Weights of a small image captioner: decoder width 320, 7.3 epochs.
Rows from block 2 of the text decoder, named by matrix and row number. Rows with one number belong to one attention dimension. Each number is 200 + 40 x the weight over its row's rms, rounded and kept within 0 to 999. All counts start at 0. After the name is the row's rms in percent of the matrix's.
# v: attention query, key and value (stacked) (decoder.blocks.2.attn.qkv.weight, 960x320, the v third), inputs 216-269
# proj: attention output (decoder.blocks.2.attn.proj.weight, 320x320, transposed), outputs 216-269
v.213,101,144,169,206,241,171,244,157,224,194,207,130,207,232,160,269,114,105,116,230,267,219,225,244,161,166,247,228,214,134,194,160,124,183,279,196,212,274,135,184,189,215,246,223,288,185,174,166,241,234,263,206,236,245,228
proj.213,097,292,225,166,168,221,234,220,172,189,149,118,127,218,186,114,255,238,180,226,201,281,160,227,194,208,181,223,212,212,190,289,279,246,217,200,257,158,203,248,175,182,210,173,106,203,210,230,104,185,128,191,145,151,223
v.214,110,204,218,203,108,254,292,197,174,180,213,170,184,130,209,221,140,173,235,182,149,193,189,261,190,187,149,185,213,227,201,218,186,210,167,177,202,210,204,115,155,147,255,149,237,170,225,222,184,276,204,225,241,223,202
proj.214,099,211,219,193,226,200,206,183,256,178,195,241,240,263,206,132,146,200,162,251,153,233,189,135,206,189,172,188,159,141,256,211,252,172,153,252,254,167,150,315,220,203,196,246,192,148,176,198,181,160,233,191,196,195,155
v.215,106,221,250,185,179,258,147,181,173,91,222,207,234,198,200,225,240,182,298,210,193,176,229,292,194,212,213,164,186,229,131,285,188,129,184,241,172,271,196,203,211,249,231,145,147,163,180,142,178,200,172,184,234,213,195
proj.215,101,177,140,224,189,208,222,279,207,223,181,248,98,140,175,198,160,223,140,211,161,215,171,159,164,158,156,166,209,227,229,143,159,245,244,149,220,171,180,223,246,110,162,246,257,187,174,187,289,210,273,163,222,243,237
v.216,104,231,168,174,216,251,188,208,113,223,246,174,186,148,236,162,216,305,221,303,150,200,191,294,170,152,189,165,185,127,181,235,219,198,229,202,221,124,263,264,194,250,214,257,127,196,176,192,150,225,226,195,232,188,213
proj.216,102,218,189,186,258,186,251,276,207,170,170,213,180,175,223,201,198,150,167,105,292,167,197,136,216,184,204,194,239,253,257,193,171,240,241,217,168,215,262,166,224,181,201,161,219,153,251,245,230,205,145,155,228,245,121
v.217,107,233,228,228,181,205,153,271,236,217,214,168,183,190,188,97,199,265,189,206,214,152,188,214,214,180,164,195,168,226,275,142,259,246,285,286,203,176,225,170,223,177,132,220,148,228,239,174,225,185,161,157,163,189,218
proj.217,100,202,178,166,235,168,238,247,205,142,196,256,172,254,156,249,126,173,135,211,218,207,254,188,166,197,208,211,229,137,166,244,176,231,173,218,173,271,202,151,226,179,238,167,204,201,181,213,191,177,231,189,257,220,211
v.218,101,222,225,238,237,260,206,180,177,213,246,213,210,188,179,128,129,171,176,254,246,233,250,224,145,187,197,137,120,228,214,214,214,138,160,160,185,235,142,204,161,205,206,256,193,164,128,163,186,145,161,201,200,157,181
proj.218,098,232,238,177,152,204,191,165,215,149,170,209,181,259,231,244,229,242,225,201,192,149,126,169,229,186,205,226,237,168,178,220,217,174,250,180,232,224,185,249,219,167,177,203,263,218,272,195,115,299,231,219,204,184,195
v.219,107,253,260,180,114,216,128,227,180,282,217,221,269,225,160,266,255,240,240,162,243,134,181,179,216,162,160,211,208,271,243,183,178,213,208,220,160,237,178,179,256,191,173,208,203,188,179,172,192,245,224,139,163,251,198
proj.219,099,205,177,191,219,232,202,125,200,252,166,196,154,187,169,154,196,166,166,185,143,265,131,223,185,249,182,243,171,158,214,198,266,245,237,191,270,242,131,217,248,122,228,185,144,180,242,226,178,156,254,181,265,162,229
v.220,105,164,200,249,164,172,166,210,159,193,244,173,226,171,173,209,191,209,255,213,229,215,174,229,134,208,142,180,156,177,162,143,222,194,221,281,269,256,99,270,174,181,300,209,145,191,191,177,211,196,173,172,112,138,148
proj.220,104,253,141,199,163,184,257,168,214,182,117,286,141,276,234,250,230,151,166,141,160,189,202,213,199,298,226,277,252,237,198,229,152,267,226,132,183,106,230,136,202,191,194,228,240,208,196,190,249,198,222,164,240,275,210
v.221,111,220,176,203,206,173,188,207,199,212,197,165,246,178,226,267,119,213,202,156,200,136,177,232,160,245,185,174,180,229,211,232,160,230,174,250,187,166,195,237,241,157,185,231,204,114,207,252,205,180,223,227,207,208,206
proj.221,105,258,329,157,222,244,250,116,209,191,168,184,200,234,169,201,213,177,227,207,226,234,248,293,203,185,193,158,174,187,193,199,270,226,209,234,195,140,214,270,168,242,280,230,227,240,196,256,144,200,142,179,184,189,180
v.222,103,238,203,179,161,243,221,189,227,161,203,145,202,126,158,235,197,187,241,273,145,210,178,134,138,209,191,211,243,218,239,176,195,182,168,134,209,257,124,282,171,141,192,224,295,267,226,192,188,224,237,124,164,180,165
proj.222,102,141,213,246,223,171,142,214,163,234,239,203,126,217,164,282,221,174,192,194,197,241,194,257,199,239,155,233,128,188,185,257,242,244,210,296,174,163,241,199,194,181,164,222,257,242,113,158,218,143,138,142,230,183,274
v.223,108,152,250,150,209,135,280,219,111,195,236,200,180,218,210,151,201,180,186,247,160,234,145,159,181,210,132,182,205,180,181,191,185,171,211,291,189,182,182,255,180,205,183,264,122,83,261,198,240,177,168,226,185,206,218
proj.223,101,195,235,222,209,265,109,184,217,196,249,195,222,182,244,269,217,209,212,179,200,222,193,199,151,165,205,199,196,243,235,207,246,236,169,136,159,195,260,126,205,221,160,158,220,233,153,210,207,164,216,159,212,198,172
v.224,099,216,182,165,264,206,225,196,299,251,230,268,315,219,159,173,214,220,120,216,251,246,164,156,186,230,265,171,188,168,166,194,207,187,202,162,243,216,219,197,243,316,259,197,181,176,205,212,275,158,268,194,203,202,278
proj.224,104,204,242,186,99,258,176,255,174,216,248,197,187,130,203,156,249,192,141,231,191,176,218,220,217,285,169,257,227,179,255,197,131,129,161,158,239,188,263,165,192,154,115,195,172,207,202,285,185,221,187,226,144,231,183
v.225,095,244,195,224,231,213,222,150,154,160,134,184,160,181,210,173,233,238,267,306,237,140,189,199,127,195,244,173,220,241,204,233,196,135,210,228,154,246,211,148,199,216,195,222,224,218,177,182,173,240,261,126,225,197,168
proj.225,092,229,171,136,214,252,153,252,186,180,136,211,195,204,130,285,146,179,198,243,206,245,213,309,221,186,213,200,134,136,204,229,227,169,129,144,170,232,233,271,235,146,163,196,243,168,212,236,140,155,132,189,227,179,181
v.226,098,161,186,269,202,221,126,240,209,196,164,254,165,219,155,209,216,190,153,183,190,267,226,186,219,180,278,209,171,155,102,161,204,235,209,95,210,185,208,217,236,217,187,190,95,126,175,260,142,237,236,187,141,218,171
proj.226,101,267,264,177,224,239,172,204,181,224,184,161,306,193,201,181,139,190,309,262,175,139,183,230,174,233,172,185,221,100,134,227,208,201,172,283,174,217,185,157,274,131,222,237,170,201,174,144,236,250,196,177,199,181,187
v.227,099,189,186,212,199,291,144,162,244,139,254,169,237,137,219,208,203,216,202,213,148,173,259,184,259,254,231,119,107,199,152,199,251,167,206,179,154,238,257,106,259,140,153,226,197,253,151,290,174,151,172,185,249,132,270
proj.227,105,181,286,179,254,217,243,218,231,205,174,204,213,313,222,206,175,277,249,294,219,226,209,229,302,240,163,254,288,196,173,191,174,197,215,234,160,193,186,282,169,181,195,217,158,167,193,73,187,257,193,160,190,214,178
v.228,097,184,192,223,205,107,108,175,182,176,196,208,238,189,186,170,229,211,280,254,252,238,198,145,170,143,213,219,174,156,199,238,194,119,196,228,125,211,224,135,180,147,210,272,201,121,215,237,129,209,164,271,223,186,186
proj.228,094,211,212,170,283,216,249,217,161,239,161,275,181,167,167,217,267,209,217,206,205,155,228,199,175,176,267,258,223,261,229,191,235,296,165,179,231,228,164,257,218,196,174,213,211,225,264,205,280,157,234,142,193,127,256
v.229,114,197,158,160,135,178,177,274,235,208,224,214,236,236,200,183,233,202,169,199,255,182,226,155,181,201,234,231,197,256,197,208,235,120,216,208,199,170,194,182,155,275,302,159,252,182,155,156,228,193,153,251,214,183,218
proj.229,108,273,277,209,228,224,199,193,185,232,207,242,251,212,172,211,201,251,156,162,207,146,175,255,245,302,127,232,255,166,153,178,253,201,166,203,187,225,233,210,229,206,187,238,120,198,176,277,205,129,243,186,226,252,223
v.230,097,184,198,268,167,154,135,215,148,219,228,193,239,142,169,198,169,198,160,139,184,266,182,241,223,143,230,225,198,200,153,167,212,263,252,157,276,183,156,226,194,222,217,200,280,181,205,215,297,194,172,211,225,147,287
proj.230,100,222,212,180,192,153,162,169,285,224,179,186,208,194,195,197,209,216,197,169,222,223,150,154,145,260,166,153,196,255,197,226,187,181,158,190,222,222,243,200,209,161,175,188,214,230,277,218,212,215,170,219,219,317,204
v.231,099,184,150,213,208,181,262,203,253,189,205,216,316,216,200,176,209,145,167,219,231,158,216,190,135,182,160,227,188,194,245,188,211,234,272,246,174,200,180,235,267,237,245,231,292,251,215,249,137,152,239,244,179,235,268
proj.231,103,228,228,263,173,238,173,284,211,214,225,238,178,207,316,293,199,163,189,302,250,208,210,158,183,165,224,129,209,179,217,314,174,154,125,189,220,196,282,207,183,225,157,151,161,228,170,233,171,236,233,245,168,203,159
v.232,099,220,165,175,184,275,230,180,214,255,233,155,147,186,233,264,147,270,159,202,83,209,191,140,234,173,228,168,157,190,224,270,249,250,159,150,150,230,239,178,190,221,143,178,190,181,235,246,162,214,160,182,227,182,217
proj.232,100,109,257,171,230,181,243,150,147,178,181,213,203,181,142,156,169,265,221,231,190,216,218,188,190,206,236,241,210,230,122,147,101,227,290,257,194,239,171,209,255,210,243,190,203,254,184,250,248,270,245,256,171,271,276
v.233,097,197,233,210,97,233,183,160,209,151,159,172,220,242,178,162,205,229,266,145,199,273,206,152,211,222,210,269,191,142,171,235,120,146,215,158,239,178,155,192,117,227,208,182,241,249,203,200,220,199,168,254,177,164,175
proj.233,099,199,123,215,282,191,173,168,183,233,267,160,148,215,228,233,183,194,113,151,190,246,224,256,190,163,179,200,242,228,224,157,317,181,208,185,256,236,195,203,222,205,197,154,120,261,201,166,232,231,255,154,211,205,258
v.234,100,223,222,175,199,189,223,213,153,235,227,227,207,276,226,211,211,139,187,193,210,188,220,209,155,221,225,210,238,126,194,216,193,144,242,242,163,215,166,228,133,155,260,238,156,168,190,177,254,164,154,205,212,175,193
proj.234,108,177,134,207,154,280,182,188,166,182,100,175,253,245,207,118,171,187,127,245,176,227,156,191,215,184,163,160,162,191,167,220,172,247,187,192,185,193,142,198,201,147,188,202,183,187,227,202,199,187,193,155,189,207,198
v.235,093,197,159,283,178,193,256,259,156,166,202,222,111,182,214,186,255,185,275,132,171,155,316,221,156,99,235,180,145,256,162,177,202,177,221,294,227,236,227,141,181,193,188,205,220,233,158,183,209,260,239,186,205,302,229
proj.235,091,200,273,136,146,236,107,159,181,220,242,228,156,229,182,191,248,180,118,172,220,165,168,215,190,178,216,201,194,161,205,266,129,244,231,201,261,231,221,141,197,222,187,136,123,190,285,229,176,245,221,193,176,175,210
v.236,098,133,196,278,188,208,151,185,254,163,255,172,153,220,199,191,272,215,299,174,255,166,159,240,233,267,170,231,241,217,207,131,205,190,186,187,244,214,202,237,187,227,227,209,187,183,240,220,216,227,209,162,263,214,255
proj.236,096,136,236,257,241,168,236,162,187,221,197,220,215,190,252,226,146,160,205,150,224,181,119,194,134,211,211,224,158,204,130,199,173,261,188,142,176,211,139,152,148,195,175,134,151,281,124,160,196,188,185,212,149,192,172
v.237,104,208,247,154,217,195,251,243,243,248,189,184,202,190,106,196,206,256,173,192,269,197,96,211,154,219,191,185,197,200,171,103,198,250,225,234,168,210,226,238,225,199,218,160,234,200,176,193,161,184,162,183,176,182,262
proj.237,101,219,248,255,207,192,198,177,108,270,162,220,144,123,212,236,230,141,207,178,152,171,208,187,200,159,141,161,174,157,213,210,139,182,197,201,181,147,224,265,242,210,210,144,202,224,158,171,303,208,125,222,232,227,119
v.238,102,279,198,211,186,238,168,199,192,215,198,144,228,187,257,267,100,171,181,167,156,256,194,206,214,186,230,266,153,196,157,152,164,164,247,147,213,206,214,226,176,272,250,239,188,226,223,236,227,261,234,251,219,172,197
proj.238,102,164,173,178,199,175,207,240,202,199,156,167,213,191,112,158,274,150,195,190,243,236,205,215,182,238,155,163,193,181,195,192,189,206,154,166,183,139,225,183,239,161,264,203,156,210,249,205,202,200,135,236,160,170,248
v.239,102,138,264,252,131,205,193,218,199,154,158,208,176,169,111,224,230,246,242,216,254,215,176,197,167,216,206,154,173,221,133,255,180,95,236,107,189,222,223,286,182,183,250,199,171,176,222,240,229,179,181,160,174,205,198
proj.239,100,179,191,250,262,210,163,222,198,200,192,140,264,228,244,251,219,192,208,217,172,249,177,136,167,175,211,214,181,255,156,156,249,200,192,228,260,189,234,176,170,211,149,217,227,209,219,201,201,224,173,135,271,216,139
v.240,110,148,224,235,232,145,153,169,170,170,165,230,160,188,167,219,257,145,206,212,163,233,241,253,250,235,123,231,143,237,225,178,179,152,205,203,216,238,229,203,216,257,163,195,224,187,195,137,240,188,265,119,208,224,258
proj.240,110,224,145,237,232,170,211,192,167,214,284,142,204,210,124,177,201,255,218,153,181,239,156,162,253,230,214,128,241,157,208,147,240,209,149,164,189,128,229,157,287,188,205,224,189,171,190,183,165,174,118,314,200,228,151
v.241,108,201,158,183,216,193,136,173,218,252,176,240,144,213,214,188,288,214,131,216,244,277,227,153,176,221,281,168,204,189,253,168,172,246,188,184,186,206,226,192,252,136,158,204,131,268,175,248,217,158,244,158,188,235,210
proj.241,113,234,225,222,187,228,171,227,188,183,221,147,239,209,205,242,230,159,229,125,198,229,216,260,202,206,272,231,238,224,212,151,195,127,174,202,214,203,181,220,133,155,208,147,184,212,183,131,201,133,165,205,241,187,233
v.242,102,176,208,218,240,199,189,226,164,225,223,113,141,187,170,232,148,175,206,180,181,212,240,224,193,207,127,199,213,237,149,257,136,247,196,198,305,198,223,191,271,132,193,217,94,132,222,156,263,206,194,204,139,203,230
proj.242,101,226,151,245,203,233,212,129,250,242,201,163,203,206,174,204,109,224,210,147,143,238,234,245,148,217,255,188,152,227,162,199,241,240,237,250,127,166,257,209,168,226,223,140,224,257,200,236,195,185,201,216,211,188,210
v.243,113,204,184,226,170,213,201,245,208,159,177,258,226,199,194,247,270,154,209,218,167,252,170,228,183,204,138,234,163,229,162,202,200,201,192,227,219,181,159,266,203,244,245,137,275,176,217,241,282,182,176,170,163,230,216
proj.243,110,202,216,249,187,134,171,136,254,267,232,146,162,254,149,168,189,230,244,182,218,162,182,149,193,177,186,208,203,86,182,226,265,127,255,231,153,155,176,160,176,202,235,143,124,230,197,229,201,226,246,255,263,197,112
v.244,107,242,208,172,185,240,267,215,210,257,130,172,174,206,219,120,196,222,138,176,208,250,253,195,223,174,232,245,193,275,182,200,207,235,188,154,188,222,195,162,256,178,164,101,208,224,183,207,197,163,217,178,190,231,231
proj.244,109,198,187,228,163,174,142,204,219,132,230,146,246,200,203,262,227,196,138,179,203,171,224,192,185,221,131,195,184,194,257,184,184,137,153,253,216,187,188,228,141,201,261,208,160,211,219,215,309,216,205,221,214,194,180
v.245,105,128,186,158,102,184,225,191,233,221,170,183,144,235,190,217,219,157,179,226,134,141,138,155,237,118,237,145,176,181,175,185,234,161,220,172,110,227,198,172,149,192,197,184,163,248,179,199,269,216,243,283,244,162,132
proj.245,103,269,228,195,273,218,189,275,231,227,175,222,177,188,210,227,259,230,227,262,216,132,227,244,244,182,170,238,231,254,230,234,183,156,204,160,246,195,184,279,233,215,180,157,273,156,181,222,190,324,116,161,218,224,205
v.246,105,157,196,266,168,229,201,196,206,165,163,212,124,172,193,175,151,217,228,248,274,154,208,198,224,220,243,208,171,243,175,162,184,138,240,148,235,202,175,235,166,258,293,200,269,224,205,139,242,156,180,211,134,241,164
proj.246,099,187,217,243,226,227,187,232,192,188,150,147,265,268,199,167,246,204,219,130,149,237,144,199,139,146,202,244,269,214,201,241,187,173,165,260,166,164,234,203,193,197,137,202,202,207,224,199,230,228,243,264,215,251,197
v.247,101,183,172,247,154,127,200,131,203,195,127,142,191,223,152,136,229,175,208,210,203,149,102,315,191,216,255,199,153,186,185,197,188,217,253,196,133,197,189,237,238,213,199,186,204,165,167,142,247,179,117,199,228,270,217
proj.247,094,215,260,219,228,256,288,211,115,154,165,233,235,157,297,266,190,228,191,236,216,279,221,172,258,212,206,259,220,177,200,181,164,181,156,220,174,218,153,206,238,267,184,164,191,269,215,245,224,208,224,272,174,204,184
v.248,105,141,201,166,192,185,204,152,182,190,238,225,200,161,234,290,184,235,175,204,214,252,322,160,193,110,172,279,199,230,210,192,135,199,179,217,148,228,159,197,183,164,158,325,203,226,169,220,270,167,189,216,140,217,196
proj.248,105,187,148,321,207,153,182,244,154,156,165,186,147,127,250,236,224,219,298,202,187,159,170,203,250,259,283,224,229,188,203,218,225,130,275,164,173,186,215,176,209,173,166,178,254,190,196,135,200,275,149,181,236,111,144
v.249,114,201,200,247,195,211,207,162,296,155,161,160,153,204,210,206,194,191,282,221,164,142,186,187,247,234,213,227,188,191,247,193,186,208,201,193,227,261,181,269,225,175,165,221,248,236,132,150,219,149,189,200,239,151,106
proj.249,107,167,179,228,234,221,241,235,149,184,194,235,186,141,199,216,225,239,173,214,158,205,178,219,183,135,169,192,252,246,203,174,193,223,167,212,212,200,208,176,224,222,206,226,194,224,201,175,162,261,195,214,213,231,226
v.250,102,178,157,214,295,170,216,198,148,241,223,89,198,166,178,191,217,254,219,178,274,200,191,209,188,224,234,158,176,209,160,218,198,224,212,240,262,159,214,159,239,194,243,224,118,191,208,170,237,230,236,232,169,209,190
proj.250,108,214,189,171,143,173,217,205,241,229,230,193,174,220,101,235,136,164,175,187,174,308,154,199,173,178,209,193,219,217,149,173,184,139,138,243,185,245,206,226,201,173,165,140,221,186,230,250,180,122,170,225,137,258,146
v.251,106,230,177,220,182,187,224,218,215,204,194,208,221,162,151,223,222,182,161,188,170,238,236,204,178,207,261,135,86,217,210,245,201,216,216,208,125,225,173,162,219,100,239,136,228,209,205,211,187,235,255,223,243,214,172
proj.251,111,176,224,197,219,220,182,199,182,179,227,172,229,128,197,183,181,165,201,204,201,175,225,214,161,261,197,249,244,180,189,145,223,304,203,204,230,191,232,223,179,218,299,193,218,212,205,222,113,112,208,180,182,160,233
v.252,102,180,206,179,200,243,241,242,181,161,263,139,218,191,194,192,236,192,188,225,202,253,244,212,186,170,209,179,232,154,203,202,160,148,226,255,243,165,152,215,196,177,225,144,202,206,181,189,217,171,172,223,182,272,192
proj.252,100,142,193,196,205,259,159,176,176,217,222,266,199,195,180,180,166,185,211,160,276,238,153,170,203,186,199,180,145,212,197,207,209,204,130,172,225,196,237,143,176,212,222,239,175,233,129,250,184,198,210,148,154,156,284
v.253,107,171,202,167,192,245,159,238,150,199,142,187,221,248,239,205,203,165,152,186,215,312,196,201,152,189,220,155,203,182,211,217,246,225,254,247,283,231,231,172,218,224,216,183,241,161,226,124,194,194,215,176,188,202,235
proj.253,103,242,165,160,264,189,162,206,217,263,189,229,263,121,203,239,229,193,221,157,222,143,156,277,219,214,177,173,186,187,259,232,205,175,140,195,214,208,196,253,146,169,213,205,249,193,217,266,179,153,175,210,225,218,153
v.254,110,196,188,162,140,180,290,238,228,203,240,210,238,229,193,200,185,127,208,192,243,161,201,190,231,261,263,209,179,111,190,219,222,171,211,183,238,203,158,177,280,209,255,130,234,173,187,190,182,232,231,200,128,247,187
proj.254,102,198,223,208,199,244,205,177,198,156,162,162,176,186,157,207,178,174,150,190,256,206,178,201,148,156,151,190,219,241,242,130,187,167,108,178,257,208,157,184,202,216,224,178,159,179,176,141,255,164,190,177,325,146,288
v.255,104,168,184,169,143,226,286,191,198,172,251,187,181,209,162,219,156,223,236,172,279,288,283,218,143,184,257,253,200,226,286,231,226,186,189,214,149,166,185,190,191,235,178,174,194,171,150,271,260,190,192,205,176,256,195
proj.255,101,219,257,100,222,224,223,242,219,186,232,217,235,312,163,217,239,171,199,183,274,164,131,214,239,185,203,180,153,230,150,109,215,234,192,219,185,232,222,207,214,140,218,263,191,267,254,116,206,220,170,148,185,128,166
v.256,083,191,198,169,192,200,185,212,196,170,206,184,116,216,248,266,195,199,220,252,219,264,214,232,209,259,171,254,203,229,153,249,194,189,218,196,279,218,208,183,213,201,155,190,229,157,181,221,240,168,182,132,165,152,190
proj.256,090,206,177,151,180,276,188,148,99,293,188,195,131,128,163,157,199,167,197,168,226,167,184,170,201,172,108,186,195,206,178,160,225,174,182,218,210,278,157,94,227,234,247,238,206,191,151,213,220,230,161,210,222,222,122
v.257,088,197,209,196,201,203,204,192,200,301,213,253,248,233,146,202,209,186,182,212,247,279,213,218,157,213,152,277,175,217,262,148,162,168,227,211,181,192,185,180,235,157,180,240,127,243,154,262,141,212,316,205,222,202,171
proj.257,090,208,170,178,205,146,214,314,184,179,208,220,176,227,181,166,167,239,219,127,171,100,257,211,187,187,231,121,228,218,224,206,203,197,152,194,241,167,142,228,190,251,212,182,209,141,250,182,156,189,249,133,134,166,207
v.258,087,168,135,160,209,214,209,222,173,224,259,125,281,148,207,288,174,217,173,199,144,230,244,204,224,181,110,168,203,273,146,229,220,194,279,214,219,192,169,280,180,207,132,224,171,211,261,228,181,215,214,252,232,239,231
proj.258,091,244,319,159,205,239,218,229,202,130,184,272,161,210,261,132,203,174,169,172,155,168,174,229,202,241,220,238,194,164,251,194,238,193,237,257,261,169,128,223,169,197,217,279,186,239,158,189,235,171,205,200,216,248,220
v.259,097,207,174,225,279,193,230,212,153,154,207,150,192,163,200,154,170,205,177,206,218,273,242,193,190,175,230,171,196,97,229,181,217,232,153,247,277,161,211,232,243,215,146,154,232,221,184,188,211,193,160,205,147,121,173
proj.259,097,196,245,207,130,150,244,198,168,200,239,207,235,227,148,285,188,184,214,172,219,267,193,153,221,208,124,229,240,202,157,239,234,200,300,149,173,252,211,219,163,222,194,242,296,206,162,185,218,148,259,221,247,191,207
v.260,094,190,235,157,201,176,208,166,198,180,194,236,136,178,184,257,225,170,240,147,207,148,193,254,222,206,216,212,266,262,187,234,229,101,248,202,198,188,168,158,200,258,160,180,139,281,199,210,160,177,271,216,302,222,283
proj.260,091,144,271,299,172,157,277,155,176,209,209,175,217,201,191,187,263,171,142,233,172,179,258,197,181,172,185,173,163,130,194,222,174,216,184,228,244,251,149,211,230,219,203,188,236,108,165,220,200,202,190,220,230,218,234
v.261,085,179,219,147,162,195,233,184,194,255,131,182,177,171,213,220,255,243,203,237,232,248,190,171,211,230,208,169,236,245,143,257,180,193,216,209,247,173,174,229,119,225,188,161,208,227,196,243,280,283,171,223,163,242,236
proj.261,084,216,213,223,234,278,264,245,258,146,253,173,182,188,228,155,156,253,203,138,155,193,204,197,178,184,181,261,194,274,175,172,228,177,194,135,174,229,222,92,194,174,124,239,185,160,192,153,131,186,189,258,202,207,189
v.262,094,233,200,219,241,219,187,194,203,201,224,219,251,171,222,127,201,220,181,190,226,222,248,186,212,179,200,203,333,177,214,236,193,196,155,220,203,132,208,208,229,169,245,148,198,175,186,155,170,218,191,236,257,204,178
proj.262,095,192,197,178,133,215,245,209,155,214,189,241,128,260,209,203,124,216,272,193,205,210,171,262,261,226,209,147,132,189,112,166,184,243,183,210,184,207,250,170,181,181,201,296,170,242,217,289,180,149,233,188,193,175,213
v.263,089,162,267,258,186,176,172,250,237,196,167,221,280,172,195,153,225,150,146,221,212,253,220,248,252,90,268,225,163,230,171,244,209,210,149,200,165,198,232,181,217,213,251,232,270,286,209,166,184,202,227,149,191,142,225
proj.263,089,290,190,152,195,257,137,138,212,222,165,225,201,135,189,149,96,201,162,188,232,162,208,231,239,207,261,199,230,237,193,252,173,190,226,225,174,192,204,165,166,216,157,208,247,188,172,258,208,220,180,231,236,179,186
v.264,094,182,219,258,179,261,225,139,217,208,238,213,87,162,121,248,216,187,216,204,228,133,199,136,226,216,230,236,196,206,200,276,164,131,224,177,254,201,121,229,193,162,236,274,208,255,227,213,240,201,227,180,195,169,230
proj.264,093,193,187,177,187,173,163,255,196,218,117,183,145,173,227,146,194,196,166,263,168,124,233,243,154,273,122,180,203,214,231,172,246,219,157,245,188,229,230,179,252,273,166,178,202,165,214,169,185,195,188,201,106,179,149
v.265,096,228,210,192,180,226,241,154,167,137,233,252,208,245,189,249,244,164,211,241,213,239,242,151,170,157,128,191,143,188,218,152,261,156,180,217,230,199,159,208,180,221,337,232,265,281,227,203,162,153,158,172,150,252,215
proj.265,107,149,301,166,174,228,175,193,235,210,195,191,238,202,145,169,173,184,159,223,185,174,151,170,204,161,197,235,191,187,230,185,250,145,223,157,249,256,246,144,180,225,172,212,191,144,159,164,242,186,252,285,214,138,170
v.266,096,191,190,219,321,158,195,129,165,175,266,250,243,193,178,164,183,219,162,204,255,181,218,223,193,236,177,166,217,264,196,162,233,237,157,196,251,143,198,218,150,245,220,138,157,238,198,242,166,197,245,238,183,255,210
proj.266,100,219,210,181,119,202,235,261,184,180,216,284,254,228,235,216,251,234,182,228,212,202,220,166,237,180,145,243,231,120,209,227,200,203,203,249,189,207,282,272,207,234,190,147,173,152,194,172,241,217,204,204,271,179,204
v.267,091,174,231,214,250,262,157,251,186,246,233,187,147,159,194,230,175,257,292,215,214,184,211,146,143,313,202,154,225,169,251,169,167,119,276,240,157,246,113,186,194,194,163,223,166,171,252,231,257,153,213,171,239,123,190
proj.267,096,220,212,249,222,226,274,184,239,213,159,223,200,180,186,165,200,204,105,153,182,161,202,225,203,150,243,282,145,197,225,173,278,240,157,165,238,194,316,193,165,261,230,185,274,242,155,145,203,210,265,147,179,215,189
v.268,096,186,221,231,236,144,198,162,235,203,170,156,170,218,208,187,140,178,144,150,210,265,178,159,255,202,253,315,166,252,143,221,181,217,213,131,258,227,195,205,187,228,236,214,258,168,202,193,181,229,176,196,176,155,178
proj.268,090,213,137,157,241,248,167,171,122,181,142,247,202,215,169,252,274,219,309,241,224,194,238,214,200,215,248,156,134,194,181,201,222,170,184,275,183,176,200,207,211,201,241,187,150,252,194,181,217,278,226,240,175,190,269
v.269,091,198,224,207,187,160,202,222,165,237,272,215,101,252,184,157,199,221,310,220,201,181,225,206,214,223,262,153,152,185,135,262,248,120,154,219,201,148,203,221,240,140,185,122,198,214,183,181,165,290,247,251,170,224,160
proj.269,096,178,138,294,182,285,181,213,231,219,227,175,198,116,163,243,204,276,185,223,208,242,199,178,255,195,213,249,276,183,231,200,169,207,254,171,183,208,93,233,203,308,182,212,216,223,140,216,95,138,204,210,164,191,167
v.270,088,163,254,215,209,244,214,233,168,167,235,233,169,318,238,274,199,190,196,227,215,164,231,192,216,239,203,206,191,175,261,155,253,237,177,225,156,171,206,193,202,154,187,211,197,205,195,241,157,136,208,135,158,224,166
proj.270,085,243,192,208,152,254,158,205,134,243,225,165,249,126,165,185,186,250,226,234,216,145,124,235,153,212,111,171,162,161,154,238,110,163,143,213,223,220,232,299,225,196,209,211,155,214,181,193,252,275,236,222,177,184,244
v.271,098,251,238,203,213,252,201,160,164,195,209,225,182,195,171,180,213,242,155,134,274,184,189,173,135,271,299,276,244,145,179,160,180,160,138,227,161,162,214,215,216,175,135,213,143,228,188,279,193,102,250,233,182,234,184
proj.271,099,190,210,226,204,211,160,272,199,215,154,218,154,187,221,213,175,228,204,165,195,211,202,191,259,186,118,140,208,173,252,228,198,237,205,198,208,272,149,220,146,129,168,198,149,126,218,223,147,237,188,155,159,202,221
v.272,097,261,248,185,270,226,180,175,166,180,190,158,219,217,194,231,129,170,153,257,149,175,166,250,261,207,223,235,199,223,231,246,151,300,216,129,217,179,248,232,222,184,150,128,176,167,264,172,134,185,217,265,202,277,235
proj.272,097,128,122,213,128,184,265,200,201,239,198,197,242,197,179,210,195,207,231,94,244,246,174,211,205,229,241,192,225,219,198,227,192,167,237,240,194,175,251,229,118,218,216,220,195,192,109,206,226,201,159,200,222,195,173
v.273,089,121,198,212,218,140,245,212,234,206,227,244,220,208,282,167,217,170,159,240,157,243,166,180,256,175,279,120,163,216,181,134,163,225,213,251,227,177,183,240,160,236,255,209,177,281,189,231,240,157,190,125,156,214,215
proj.273,094,210,208,253,176,131,220,266,162,219,232,205,145,195,157,215,211,157,141,262,268,167,123,255,138,246,162,230,156,201,162,229,269,177,167,150,132,174,159,204,277,180,241,154,162,160,238,226,241,164,214,213,183,83,191